From a checkpoint of a small audio-text matching model: encoder activation gelu.
Rows from block 3 of the fusion encoder of a small audio-text matching model, named by matrix and row number. Rows with one number within an expert belong to one neuron, the router's apart. Each number is 128 + 24 x the weight over its row's rms, rounded and kept within 0 to 255. All counts start at 0. Numbers have three digits each.
Before each expert's rows are labels from the 100 texts, of 14976, where the router gives the expert most weight on average: "tokens" is the input token at the peak. Only what is clearly more common there than usual is listed. The data: synthesized solo parts of chorales (CocoChorales). In brackets: how many of the 100.
# router: router (fusion_encoder.blocks.3.mlp.router.weight, 4x320, trained with AdamW), inputs 0-159
# up: expert up (fusion_encoder.blocks.3.mlp.up, 4x80x320), inputs 0-159
# down: expert down (fusion_encoder.blocks.3.mlp.down, 4x320x80, transposed), outputs 0-159

# expert 3
tokens: ":" (28); "horn" (10); "a" (7)
router.3:113122073079139075109105126110083116111131108125149137130146101113164117157116154135124083164125106118119122131133127144087137142135086170120129151124122157174103076103130142125118131124168114076158134146146142158141111158155126135176131164116136138121142066131104105153124121109144147091167137120137117148110097171088129102115129112129191118115144107132122116128131142107156129142126120113144132103160104118143078138141154133118082103141149149128128152114098155166148123169134103
up.0:181131130143115126100129110118143133160078147151119163126153142114116187100160142125110165050110125092146124147120142136117140101140104169120141143167129125114107140148141073105187149117100101139122157112106151116110104158139148172108126118122124147127111163182121129176103157137097093142135117118146111148150124110099127114119146166149122140119122118132094171130127089124102117161150103137112120137192121136142180126169136133112113096118144125147118139145133078143117167121107108
down.0:103110099134139132103151095115157146127119108148120133170151126179114121116128110178118079106109086110114118117117090139095102135145124172132140150123098120131122081128149139115116120128161077092101108126138117105121085109126110145132079149150107127151183131103149114110133131158133115120115131128104144133130128184125099179073091143110133068145074103153100069116117116099145152137150181133153132149127153141107094148111121111121154106160143109125104121130130131140109119136135145
up.1:129168150089147104089148114171172118109139148099107145133156147127136137128104072138097177137111113098140142160116132155145135140115113140151105101113121112077145137072126102067133148071105123156100121097109112143164125115145165129151127099097113199162099138130131135097123137122086168157129100153117149129105113130109129153126090146125089089144137126137142125190146120177097144154137110168131140155131158095101148127131133124106136149153121114136159085130141155148136131138102134
down.1:160096058144104093088140149133109133115122098133124131098118102074103136111137119119133128086109120134130137109130119141082109113140183103125139127114142111073128149120127146201124130163129108162131151099088113142136111107161124120137102134115096110142114153193100135111145134084161106129074112124130100095103115140128114105139113130116088099134140091135117145101094117096128130127108135131189159118121107158108117126132135137107134138081076133142110119114130100140135108141149109
up.2:134174102149152088158128111105133156107108140136141143101145135073132103127101110108113121126131058137131109145110120096116139090106124092115154125140124163123110141112164122139167124105118126098115128131139138171120123121192116114184134109152107115115117108152139119120109135125114133133147120104114113152135109170150153147171136091164130129153127153167109125120112177130158122135097159096093104105143140101149130147086145136110087130099088118138169110103111153125174144149125146
down.2:109121165098163155123116143091152099134138092114112140170081137168097114133164141139149138107109101123115124085137128142134088159147114151140113163122134096117143147150120166084112151135107120120121144157156116111140164120109151129170151135141149094155146107108109136159126145115146126128117160120119126130144145117120123131115128116117131133108097104168141102118104113116126110140140112193129166161115153127135135111176131133165124117149162134193116111138149136142063121068127084
up.3:149137096184135097124110129145115142166131148116140142134114132080169144174088150126121120126130164122143177127161138177163125130165106130119139144174098073126144140130083134162142148083113063154168185132121105106161139122138158085130098135161147119118085143152115158098150122134104109139152138098139105116100068137099128133121086136153153134151154074116089120153105140184147152121124120126146116127109147113141132144161137084135133169148128155115134156165148115133154175161126130
down.3:106101111110116145127178126166149102147131091149130162148122074166144059102104144112148136113139136156149126135128094115109146108095077135127096105112121113159123119158132150156130180126164142112109139131105107123137131132171151126137144164156116097137159129121157119120150105133144134113131155172133143110092179163125119081154124105132136122106137154112169109146115100087149125151156106122152140097180185155115125088139106120134122131140142101101161148107129127129111106136150149
up.4:092149102161157153162131110089154157103152140147080108108150154123157069141136128158118061115116120144161111151102138113151132129151148100128134144149138145098138156194164156134133153144127171114131112122122163104080101129149108145092115135099127115140112122139162141137131138119143120150131175108121146137117172141135169127129150150131090116126146131135135089145098090139109144147120116128121099100154115153154132132139192127155120154134148117139117130101165139092137081123152114
down.4:095094152161088150147132145114105142173157120119152163128113118112087139119135110131114139151121173161116120106168157086136152172139111117127117124099143146128114143149128149112124099114111122123169087120127084118113106124149179149110115083125135131126109137142116140046156126163104103151139128151122124089160132104134157119138101149136140131118129153137151133095120149140157149104140155149123130132141108126108100123111096138121135117146161094122141123156151140126116135111122086
up.5:103144093117181088154140157132122183117129080128169129118178124112136150121136116114133160143146125148125165164114131109069168108158124157144105109127125118136171134110097149107170153157113093126069130125108153137112121134149169202124115150141122096097117120101129122097166119118148122109138154088114090156093123134115126162063098185102176108112130143118141090100144159137122139125151157149097129118156150144159143132121103121106108131161103127118136117162155163141134134114152092
down.5:127152152145144194149099134143160099153112162130118151123103132120147140119119126094095193180117115095133077101146144174165106139140204123092128120114160111147121121125135154120138122103097107131148116131094156116154124115151109117125142138113119102134116149161159147086091084143127135127140138129182128108175170092129164132121111123111102149164147105119096093136081160123128102155135147126149158047121088102150150122169130144128128153145091132127110129132107126109163158143094139
up.6:118164143080130153146132143107106129125120118113111129135122060123129130105135162158160115111098168121139108126122137136121152142141134113161124159114136088126137151104170155110176080107133115128160104107099130110151120130136150107148172173111114120105141118125094170127148168123130095115106095135144112098137113119097139132094114154130172088153129102082115129145151073097120138106140193205129155116139158139080113105107158126096121108170131114090127149131132138086135131155094125
down.6:140114157120155152168112124169138135136122119103130107137118157165110117130107158109129126146114130147108111091131105134127164181179116120148119126106113141143172136118129132105062125118131134137138102138120133129157107148165123108127145126123088153097082132121161107118142123088109140139199120111141119145104122125093144128122118176112130159087145122128122114079102132122138144164088147093173135092161150118142110169151139114140140153100113110111107119117134122155165098094128141
up.7:177167167117105137138104112150137167127165099101154115101113112137121107163150126137137091117147111135088105153102148129119124136164110125121100129141103151127109106147105113147091161132108107156139134142112093144129171114146148113143119141095176157137123106138127131136139134127110139111130141124162152112114158139084147107112108111178136149155132101090165119160141138184137120139091144104142103130101100086135144126124080142093161129163067091123136139128156167107181153156142105
down.7:138132129101153154143111138104141075157125109104103136149127138124153145122151148160107147118151184105120134130152133139121141125144100130138117086118125091161142167118100097091143129104087127114129077133130094108123102133116118171157138146134096110085079130124147147083155124150123153168129102153118115130135150169182108102093102101145097105152152129128091141119147127103155139121146125117138094101199109170137157100114081151123145149116100147110114150167097133122144172111150118
up.8:137127120106084141129114101139160106155143069138110085140096118144108119147132108121123095112116149150112124086150173115117100115100165128140150109142105119114136102151188118125091136145150095148151146132120148143082093102113120120161115142153144160134095130143120144135169083124131094126092147096128097153114155087139113135115155124115098105125106124144137096125179151096122179087103136123162119108161075126135111143101144152144110152124135133126155134120089138123070126118164181
down.8:141088110147158116143099102134135171092168152099074145131146110109120120126085130136154082113091138113158109151142086101148128108113109085152129125160103160124121096113108127141119108135125133157105120125118104131122174115056179086123091135119111082155172120124137118101108113101138153109155109123154153129103087133135154092137089138119123135145135117113118127122120156128115126121153135132146073083147101102108136131134160140083086141148167109125143086144120094144168134087127175
up.9:124161105110134106150119181114131133121095134100109147139140128140112141145097109123158090117142112122096107156121139115164147163118134148128182093107123135132124114150137103111167125133130139114124127096102108128123111182154132151157160138101141137149120081132136124082075154109124148124091151114140080097110152181100124169164152131125113140150143169118109139160080136118115176109136123145150128094136144126126118089164114168107101123122131123124108079082125159154142121200091108
down.9:115114116147130144137131084117138158157141094137133123138152145139123160157144149135123149115077132164103131143160096127125109085165136160081149110142106085123152126145069132097118120112111088107107145131089142123089146152157121152117131088124130155116118108142127146122204119131130123134171127069089121137184122123154120164075117132149119125092149143141172101119145153106121122079097137130102122138136119143112123154125095191069163161138079132157110157151102112103117154115140125

# expert 0
tokens: "5" (24); "d5" (14); "e5" (9); "b4" (8)
router.0:177134086144130124097135092152087111066106136121130101145126134124127129119128148134127113067063139131179140127145117114149153110112120077143112119158115130152151157116159080154108133143114134138112123093113097136174150119083127140143118139149121114157136165163150076142164111147068102153133099117126160145118099099149173111139156170121139107164086141115146126128125110146114111171165124096106125165169105139122180169150111136073150165135152107116135122141110149110149155160157150
up.0:154067109133150144119051158144096123156102148091105169133107131112099122116144123114116144144096169122077148080118101117124115131143124124137099124117168148143111154184085111134121155115091127095128093190116105133128119146129128134138099121176125074122120094128119130105138144113125133096140113110143121141151124138118106111132132158159132123128101118151139104134125137106100163141139161135081102100054115154126147125111161129129120116162108118118099118164123086143117119176127129
down.0:091121115129099109137161096090132155109115106151162133110105083187128123097146124133127106127150113128164129161132136114115105085142170122115088158128108141164112134126080138160147118101119095130126145109113117116138133061179122131117142089095150152144133121139134139130141140143110132078114143087135123129136118125183161159171153154124113090088161151150120110142118094138156127146131121128139160149153129129129109142159155105115155115092114128157095149119146131097115146084131135
up.1:126116130131145084129113138132114143148123171099152117150123138117148126137074177107116101131122107093138112109146117135130125122125129176085101091089191168136139116150140148145115092107127125091130122108120102105128156129146131130114108136108110132114137125111158141159163147120121121106092126144122125118102115098097106092143144107172102158125124118129114144121126149098163119160104123121167126132152116148081158139125117115130097142159122124139121163122160116132119144120131144
down.1:097095095104114109114090136105149139123180111125115139106147089119104156132121113108141155146132150154127116095157122160105143088155146104100077088157113126080158110131119137149125070153123165104148103129108090167138105135164136125084122133124140133101137153113127102119111144107125097168160088096147140165132167180129124156088136155156083109108126108132118126133134091130153115078139139086089140111173148200102095104106133133160115127091145088156183120152131143092131161084124111
up.2:140126130113149111151131148134133115149113119110172117132119179144128102124133113113114150115159168159118112127184121108137124136101127106136138080146156192082162137126135117101163130097125112114156107116165093138085117101135158150124136133150112133131144137139110152108124121115151143119092148176123143158155105117122137099119141087133132127151104117094126124130096134134134173158145122148123162100143122107155137122116109113129096136165100108116141133111120169131122078128121187
down.2:133131063150090129109126113159115145183122136161140190167169115130116137104122137138097190122117081089137108141087174125123160145141139153143114182161134134168097134092126079143139119138153094159126095138124105150118132121130107142140094144090082163122117148131132092145111143141134175109126121104127080144156178132098183122145145142079112151136116156113121125119095144113111119091125132110130142120146133132121122133101138200177087127067126099099130148127144112142144114138127146
up.3:151137155135115137134141129136122128122128136134116110121126142169129152113137125143141119101088130121168125102134164134125127112131186184139150146129196111111109084137111160122113114129141182099148148099107090102100127126113159123129132125136107159107178153127142154108160121132118151117152103133077126123069133137091103108151153117163127123116137132111121123078143103106089122140115082121130121124133128096126149122135163111110128119169113146126116150157097120099094108130140141
down.3:143115093105150129119102130149119126160148147172145103096126088148088143156096204118142170172144110088144071128115164106121125142130106069087096132139162140132106116143144124152107120125162114122119094104137155142087131123108147097096127152160071117130149124123143134123116128121130117155110155111152128160133090174088115146142144089131134133145109153134143119161100098110116149122129159143130138130104117155161090095117148176111109162151122066152125132136145117132105123169141097
up.4:111163107169160123148122156146147103157152106171149127109147128074085125116135116101160133150113144140168150113130195096159138147117149100134119167104124140134166161116114104126155149133108108091099104113143147152129146141139122112134155149127137121104125088163161140102112108088097139159111138113127120145127103172123125107144152157127147142113118150133126115130084122116123095126101165100112100113176071195134123106157130089143116117075149129126092159135134137115144147170113128
down.4:175132123123092164136125147122120071085110158086112157136122115128122153162127110101110113124121109165115124168134164149128126112105142113163088123137096158126141129117142164130154146108125135137126109132112124115125186133093163128129144109131119147137141136143117139162136138124144143104186086125127111088131157109094156155090137143131106117098132125114128115099120119080083122135125146141139136147128147113120111127118146161113133134122204096140173105078139160141126126148129116
up.5:128111155136141117115109117132090147141163109088117130119127121138151149147093103143132113110132087133136160153136158128133129126140158121124150089136143117130087143139132141126137124121131144116081135099127135134116127092105115090131127098143092110095112117098120113105151127126164144111121154135171147141184110095162083137164096114164081146137138092190128138156146145147161174087122111112138147130115085114178185134122146140129122142148124147134123158190133093106137176103150143
down.5:116117146122102130129103132086129138119091085139157129139133158106130153115117129135114134112176176090145099119141163131109156110095164157122114110097108146142142118166160125168141129090143135155129093181143121126111109189099153140192115141150132131177159156132103136129102130136108139156105116145101144125121155101146101091124113081078163130140151185108148147140173107156117130126139137128123134107145168151137150153123084121127129157100139090111103147102085121145128105154117114
up.6:090088109124107127152120144103119136124145098123160089128143111136103102128143072120140146096126129112098135096159162080073153149150113126153133091164125135135091131081146138120144077166126171161106137175144106150124110133162125144133144119135179134122100137127113119139124151143124130094165144141155095135083062136113140140076074113123147168132081097163117155102155116146132126138095139108144153142123114118106149109135098143105154135125127165127156146115135113081127115122134096
down.6:106124123135105117152116110152104160110096132104155160140123132149115161110128121131132148160131144127126110153114084150153109083130132139109147133157149097123109107169127098127141127141148125128144105102098145118114121072143121088114145136073108118149131120156137159187166115090142149115103087127079153117097153147173128124149159137131073156120154127145156178122102142111120175147170072146115111167138160140098178141156119119137123120136111110109152120096130100160125110153143110
up.7:159143137137136109136106094158109072147135156124150101153128127120128102135096126098110076135132134113150130142158103097112158119139128088144097135113089104124064138157134134141179111087088127151119121137099149151163105120174104131145128111110127139119109087141150134116139132135097123122130168113139117148127123193094139108147138139109191139137083166143127128110114116160093206117118144107134114124122105108139110138136165114126100149116154149181131135146112154108100137125131130
down.7:166116147097121138127126124137138125122153133132143094095118100137122133122103110120151109144099072129130101191177149107145154129098141138136127138082129140132119139132120170125152128141111132150146118186127141126174150144138166143112135150140092151127160126139114151110123153129144138137076135088160097114123159103122118182094138114084123132160104134103142097129113114147148153143110147116120162150161132119142116145125153104104104159097150112124093125125153105120149136145126101
up.8:117110158167120073103157126150131119127116166142140147119140132139113138116150171154128157156181140132144175124171096126127151165102106155105140147130116111105124123160121120113159128164135156135081127140126108117154129126124127129123121126133092160156109163104078141160112116162095106101159187107147147183165150141134129181135121106143150163107153100154109148130128073126063152136156097146098100136091110076126135157133133135101156113129084138119139158142133091090141132153142133
down.8:167137110138131128109102115137138089100108107146103140122107104176123108133163112133169133099108110139149139099127066135130091119143160165107101097086101114138094155117184131148068112107143079146133071121165161107170135101102146109098128112156122123141172128140173087131130162123157136131160128154141117138131132104152145131102143125122158120174128123110181148116151171130188135143130128096109126143147128176134116127119138118115132130146127146152113122118122091161083130109152115
up.9:120123117122126169103190094118158088136109136125081160117128109126160157154117155139084111144170141153112131131162186147136095136140114106119135112119109118097154112152094093198104125161142131144114107120137100105155160160136098137102152098118148137144123154107125139135124106106152162119149129181133118104127162134141149108129122129109130120098130130116142140106164145140105166149093107149194127129145120124112149100130119150134126146126101121172166098121157115117088107087145112
down.9:119114157148093158091144177135152123090122114100160105123142143089113107127098093104135132150111149114102124176103168127133126129137110094133142154124155107141094150103126117118177098086162167102128110115153130124102140146146138138087098149119165102143173120157149160122163119141116135184158119114117128132128100093138126112116112115174149144151152115140128127098108129123135116142060163109115114161136147144126097171124161139121123083126080148080161122138099129103133164129127127

# expert 1
tokens: ":" (39); "f" (9)
router.1:131131166117138127114139133092158101162118083115103142152114122164118129125163145143094088122118186119103103099184080167176144149139152121107126110112096093105175144119134140108121088143102166109099101141148140145161157082119126098109111122115157120165119141140118171135086160126100146136159126146093143109158168101116101162105109097118128139099110116126085146131147093149084114153135121179158132124158158113124150100132107118139176121125118119136096142136108137125106110092094122
up.0:116145138133133142151152136174112112086109154140090154157120122092130150144098098140115129112196108120108133138120140154137134146143180082164137138123137113073106161135115170150135107134144123125117141161175110125100129112100119129140137194102120079136135136142120163125092139147143145102155149171134104157138119098148122117098143153125187070126086100158134171137115134103135128102128125121134117112115159125144116140173145095145155112115134098134139123149162123095131095158121105
down.0:113123118105101091114111131097157117102136137144137159099151147170146088096133147115150163158135176105132121104102125131117145139114091173109135107161118186166157134117102164131150089149159124101133120108127137120127103142138144098142114126108130138146117159106095140175067150131052135160127058100130183102109163120151157127103132118115121121138121151171099134146087112136108099105130134131125123099165098126109118114123159157130132143138158128080156109108141105139129144129170138
up.1:158136159178130115088099125167143148141118115129124133105104134131129119138198128107160155096138109079167143151102124154140107112103138118143151113150136153121113100123148097147148126116141123165099123093138153111117099134165161145141148115117158111143093102165149119143124129134102099150140099132096176123136137122161106168135124104095086144138131127125141120112140114077101109156132160082142149126139133115141107125120110113131138096123149114118144111108159132125178141121127102
down.1:131161130118114148074094136114132138093153177128145154135112165126129117101201114167110070142175087111101113087156134113110116110133122146128046166104126118101097120131091163136163128139106097144106140148102124118159144121103130137124112109167123168121151152143103150149156121144132137126121151094084148129128163123161101093097097116133138152141110116159105136123097116087141110122098099127150163135116086145150132120147102106098157144128094114130090177109123127099084105133134161
up.2:151128163125106139139119094091109148138100126123154129143151191108142137123120092131096159112106161130108116139111133145118126138127139067160123098112169103149168122154086114123089132104138144120176146106128127149120143099132137136142147136098090159125113169131117088143118146093129094084129212157137154167163101187119153100114157125103165121152138115140115098175120173120096102151152146106102121107136164098128138140123148148117129138138119141103120141110123122113166183125150162
down.2:145117128112079149155138111193123159113161097109185125092146098123090156147128169146148128089116099112113099152149121141134124135157128172140140081147111149104142115132179151136127113146100135124119128117134105083133113119106097125112126110146171105097108098164137140139135096176112110128137080144114107105121096120106131136175124094096076133094159120114135158136134136110157125124116107164135114141131178122147101112099133146157132139077157177141108135126152105106138131129129146
up.3:112169116139140138119140112173133102112136177141129119080147099080132058152109108150102168145142125138091144161149090087153170125136156120090099153140116120106095144153136101119164153119148099091123100102111143114181146113169132146144138164148138115149113149091153108165106116114105120088117131092073135161114146125139119135141155133150099126154125102076137100153104142160087121118115133101090142113135123115143160135142108111151091093109104127098134119153154146144131117071118132
down.3:101121121128134156133142159104111115138100146146132108126130115101107119103221111115136101094101183154139139128118117175106122114104105117164129103136167135139147183103131124120135194097134139115067103135120130160078149104127120117129170124114099159096141148145114091116109139120132140124155091145134117127142136156162134132166152170095137106139096168129104111118141105068133082162119164131128099157111189158092151129104153141137118111153156162145117086123122133149141121129129138
up.4:125115163140153112172098037140162142145145168133129119115113123120113132135133106108168112113150157076125158147104127163123086150111154111116146145116150140114116127198132144082109105121146116148137105120132147152105132155180155113147132107121118148142137109172117172141046122102112149138148137095092140150131136159100119104117110111122144093125121084113123118176123145139145147155131158178133129123114180132163120106133157115129128126086078136121085140099145176153105092125116087
down.4:140119078145132115152119187143124189121133096089173143133122144078165128130103132152131119120136077148130139164137162131124082157129151176133131127124179152080133163134144110176174162103130152116141120126078157151088162139129130158121116106119146157133110142075106119085160107145174149109111131094142126154156146144125137135125126138111101134153155096158130125109110126118122155126128126077117116142169094119151107113155100120113102162122080151115167099121118155103184092115131102
up.5:151091129125152089139056165138182111122155095158178154108185115139131160100121155122110154111094184146152156144159164123127122127144130151133152122106095106175147114122101112161138108108114125166121125122118081125088155144108161147118136143122139097106149125135125135117115119135091122109089135130144140138112134130168131148113158152136134125129135120133113139124148097086175112135149186175106159092145157182098117141148152150147164105110127099096110152148122141107141156152122136
down.5:121119150096091127168116148111145145144116138088115123141126115153143113099163104140126159090166138169121129108130126161120124157128133129126142106137161177121143127169133133179118124146104161156138111130141123144063150142145078105137141131135126127126097101091117127126128142144140107110121148125111098107129186153113071151115063152120090112102115136124131152115156129104091169115115125145168120109126161096111153121080080152167107131127118142139147171121104079109131131121143139
up.6:116124099148141132118127155139109088131137112159134128115135186115147131115113164177149137165110101147112139123117138074116145139117152161156107119174103128135100099131134135150132087106157160110121105079137120118154119123141134116143109114119158151125116147125150139149101116088185127135139128114129135095082112144136157095131142124107126088153132167132142112116112123163125136097114137138162124144174103167131119101109100130142118120132108182134157187112171142139150097133154151
down.6:145157073143169154123145098130114127158147120136106137128089130114105110141159077137103105106154158122112110138151071145125144116133100086057102110096113108115132139085113147113131136135108097102170132128105114141114110100144144089149128155106102113160123114128129119111154179127096103150161147118109122116150188074089116158119116130150078129117103123140130130135082118126112116138127111145116151172105101068161114166100100130087141164128117159103105124117151151133130112128123118
up.7:129156117146109107104135117119160148115125179100106145145157171078147155140150085140116135142111140177109117132101155115125133096178161117121127164123128158127112189111091132138172112099085179119125165111096166145094083140140109124113116155162198101107108137129145124158149144151132131109114115146116160128149119126086102155135156119182106161120116110158143170091130143092171130114116099126155139148132109165174095127146138136140138145143081112141124146141139132128103134122140118
down.7:165129091139121136124085117160131126102145118119162149126123138126133158148116124116094138120093144097116104124153100116060163133153191140109096133125161136117157104110123142105108104148163093157148092069136124104112122129150119113147074127131123113095108142081127136130111143112146130135135157084128131099149090094099159082132113125157155142127107168095145141138154108124176126102119141143108121100102132150114162161122106105142109137102131127118119174165136124125156135140096135
up.8:158074160132118140107122154136119147128121087111097084135126164121113122090144146112113161168125151135116159122093154143095104136124147150137100162100133180131066116137085122128136145167104128133141132161109127149186145146135109129178121145166115076133141114119114095148121116151114125128168131138167131127117092131146158125106190141116120139084122143159159125071131166182124091107134139102098095127131082112148143092149100136126137155115085116077162131157105137089132105143156163
down.8:132142113122114124139147149101102116153134110077095106166183162147146113201122137120127180121131156121145106132148113114089154095152132143138083130117160126096127153089130158114120139053096123135142116115136079119085089126128135129189160120093133187146127120106158114105141144175087084172126165131127160128089102149090106177148133123149129134141165133106135122144103085103116114109128131123170179143114150116141131102114086146137138142125129173147093095091100120125151156128140141
up.9:124133159143169115163123094134106118184128151167123108117109104177098105130117116112080132116091087139112098120154125109151171149112130151115142148164135152165118094151159121137121137128132108136119129145132111128168136160146082124131111152094124136125129110140138150097083116104153146137122133140103154129128128144122130128169116140131138094098104170084146152147140136111109142099140124145114114139131132126136126096107177109138137155142151141112132097060180111115143075105124107
down.9:124148108125117123126135127149115135131136080137148129097104107072123089123121115121111137132126141121087150140125116169136138149144109169125159104108149114098112123128136164115180135187140139129156127145122131163151139113122169105141114144125137113142094091115120110129126132097162076112108145170090139131114153085135120065134103172115079118129107129126147143143158153142157128123142133101167137146141140106164115150122086125109128099112095091122132117152158184185156126115141144

# expert 2
tokens: "c4" (27); "bassoon" (11); "tuba" (10)
router.2:126081097123107124108144124162161131160135175117097161158110173127144164130146110126122167115109077161124135139077121135103135106138113136150119115145124156104140140158143141108092140108145091149150139103129157098134134138108148125125124113098136101112108124166162104131154110147127121167135142138163114108119105114149110122100132148143158075152133118119166123118117140139122117113157137099126100133089184161120158131114123112106158136113129146155098110136123126114099106084165120
up.0:099091150138126138175186126158102118133100160114125135131125137123132149090120158145158114173132111173127115128071128164150116098102150136135152119120126146102148109110153102092114132144192108102119141150143148102107117105134101133083121110117123128139129099123116108138127090175124171154140130123117155151137132125138139141139094105153103155129111115123108156095155128154148149151168124115047123177120170125113092079153135154092133099105103145097138134154145120159104127105075119
down.0:133154161140137167107148148139156137125133143107103132115099142146150150109140122120110125082122101117163122142158109081102139126105122098146098097094202115130160142159148166137103119072158114114107113110101104107134137124081137090122102136106159136177149138122169172146085104119130091113110114117124146135133125114146125169092163141106144136115100102132159135135145114141140128132163195158139096117136157131093094167131139091130129167164161088107137119106172149137131069075101117
up.1:142139132153129159156094120161118105122149122101169153141146103142181140168097132157167153114135115121139042148133133099133134141144104146126087130102117134127120093107154058130149122159139115132135112153142121097139142113135112141087096127134122115138115095128133153144090111141113152141143129113155114120110136091125137123143123101146137089117113134161136128116143133170121150133127125101141134132148139120154116151082190139137112131095154125139150105166152171160101085120152097
down.1:141137129119122117089084100125156087096118139117146125165116145159174112163155124086082103127116133132136138174166100140147154165181103130155151140135100152117149120107108151125138125151169191092130117146144146101106130084133166135094129162119105114113132125124093129129155099096133129104091156118172108133101134134141116107104152107131164096157171133115100120124127122111135184132140161109153130128174088104159109183105119105122136161094130158120164114121157149131127146106116133
up.2:140095116162125119115106117155141132110116109132117131177120132114083129112160114128148102093149131186133117102127145096109089138166109091126152171150121147083092151157107077155131121144159123147121138128107147140072131114161103095143182133174128124162139109157158149132057130094119143109146128103140122128145105149098126082112104131111122129099106127125100143159085171152121122115127086143111118119155153132135089138132156125139119174125131123106123144111121144145131121060101105
down.2:149152116157160128153128113164114167136098123150164123115075157141145106114137164158140111127135121092160115111135071100073104158092155138092164124160113165120117153133118093126168144096137114141130118149162130126122114104127154125112089088148117175176111172141091109120123110116135161163102121111157136146152081121168138118106111133093128164120104124099101171118135050131167136119120108131150127161150143106095146117113116121145154129136113093112136086130129146147104102144118155
up.3:142153164149136132141094108133166159138116148118128151136118132119099168121155118134155083084140105126133163146087119158159092108123133089127135130127145135119124139174106136131135123112124129142136139112122117117111137157125170119144163115096164135172138130116113132124118121111117127142148133144138121114164115145090118100079094155138137104149100084127137129101133131126150115126142141144131160126129204144130135140142131157157113149124108139137070136149168139125096118098130085
down.3:094116081153153100187142136107093092113106097168138114168104133113066069136142151131129100138180131161157114114159117085140130131080138162119130164151150155135138148157151122146155126129118128140126121166163116132113112119182153149145146141155124159093164128138078115083114087137167172099149116099094106096152189193125156127126143100115108152122094125121119148139123136143146127143067103149148098143150114116082119113144106142152113130123119130112105120153148139133170116119128144
up.4:127105152119148106136137177133099147135126144122173136101134139116146130108118109167131181162156098181078176109098153105090146088157100118109158102144113165158163137125096130148114125141133114166140114123162126101165138159111178202112116129156098109117150089119129108128180126126169144150105103121150080153111087134142121104116120150161139109100117163131129130141105107115155116134104128127101131149140142110189147156098116152122150125089110161112129105091142111190123147204138127
down.4:138158133124087122187088106081132130105109094144137091129097130103072113156124131132117129108125153099106104117153108130131108084124154104128117124153144142150101114139153135126105164115125112060128151157178161120108141147174101131105165163118135101150134080127124153152142090182167137104156121163112104128131094156114140117096141096068127127132128084125166116090121115132109131123175107138139145122119142146086107098077141138162111139156135084128115088148161091143145122131136117
up.5:088110133141145108143126124117090140083105115122114118149127081138095123132149145165122124145161087122132121117167148116141111119124125140123178145119103107147138130119121152122109159096154119156104096105132152132078086141122130136128116111089144144120148149084093139135074107098118148141113140110123142091135127157096168110164126182112160126133114158114122094135144087112143146079152131095130114145132147129053079154083123135139128127116149121127111099124133152119115115140130098
down.5:102150124125113121119125168164152144121104115105152120109091154140090112158136114138100146131158128119135115103097096180116118139154137143113167150112170107096143092149119160147144109134144169093162135125148066141101112096134128111111132148117116096098134134151126142140100185104131127113194138130158130114139139143140153134111111118190104130093131160167128184109133153162139141145122129093110159126090136121136139098171160137123140104159113133088096121139087124127105112133153123
up.6:120170122144101122139173112114148173106109097120137132135146109142104128094157119135129158116123201155117135127108117119113189076132124175144132128115139179109151120136103137141176161120130133123116144107131164100119128121101126126146144150100137140098122106109119123131179136097167126170151136140134132140109108134125093121096119174133141108086137119099132122098139150131132149140188120129133170125138132185153144138135120141117100143148128129163081118186156123142085092107096097
down.6:111146099120073144176114115160133107130134142079152143149101110095159154144086139128140118134131079083146126120122176113170113116151108110149105149118100112098150111136122092104166108086148146145110133088135112128089113099166100142107094120156094131166108111115195137089117086145088116109088100140160144129141144152162112126155140122129118150129099106144122079116095131161102125128123141115170157090121142104153115136133124131163145121130130118149128161131147133103155107132114156
up.7:145161185124163136128121071139118085138129153168127115146092168134141128151154117156129094147102149156157131147125120098135142134142128154130107159133122129117108150108149112130146159108133086098129135151133113157133084160169153139105122140082172127109115112146122160132143119150105132156104142100146129130144098087123119158140122097136114180144091112138170105160108109151109153135128139090119154084117159173134117105133099094109118141145135111109138139120173124143129161079101150
down.7:161088127134095128148112097165137100136133135147124110111124137112174104132116149133116116120119121124174099185127128110141145109160098106141138101125111145143157109089111087106122141137142163144153140151081116122114128132138112175103131138116076116089144142145105106155056073124091126135139128084087128117141138138129089115099156148132159116113094117098107162125128122100109164089133125133107154141151074134153109130123138121111115088090138149120123138126104100127125131124141148
up.8:121153087165136123107144130132137136133126125084146130148122111164126124119161137109129158104123142154121126125192112118104140107157150171130131098091124135139102102094125099120135126114121167097104106119122141113098133132100116159156130123082135110124095149148120105150137165097111094116144138120167136117110148159137110170114095157143142103082124138133134097134147128156077174169160137137159155135143128130134134104139133148143112124170149125115139148133111144129173128131084110
down.8:126148121131146143142127137161125143089097122164150142106125158170156140121124155140115136128101125158161105107137092105131152095086111171119126133156146174146169156092133124126155128119137078157122119123139141071136119124136149118128119156090084172115169100154114116118133093111081107138127136070127094062116155124138141140077099136104141123158104136095134126114126101089138111130145160115153122138147101105144121131171132116078082130159181140163116135087146122132162115144147134
up.9:130144155175140161077138118165150096172152166123085126123115154114105162142118134136141128136109096120107139143155140153124113139166143097174109132123135154156186129133136122132057151176159150132107114125133118135144157139110123123118130079099152119148119139157170114102138125145147145100102111117089102115125130115117117154197102106113089147146113139185116168121123159088116127153103094110183093177135177130131124104125113110155164137108148128135131133117140106109133123086151166
down.9:139150122121138172122132144116137104122125101134178124125119105191110129121160124134110111131136165134120136135152180137146162114087100078133113157084140148110084119142131162148137144122113100117128130170142124158092122133104147142106095093101140160133146101106135159044138109144111139135120138179119124095172143106134146150107167076148160128162155133128135144139143144180155089115120123118073164130178102128133117159114157137150159116117079143124112114129103126113123144143141152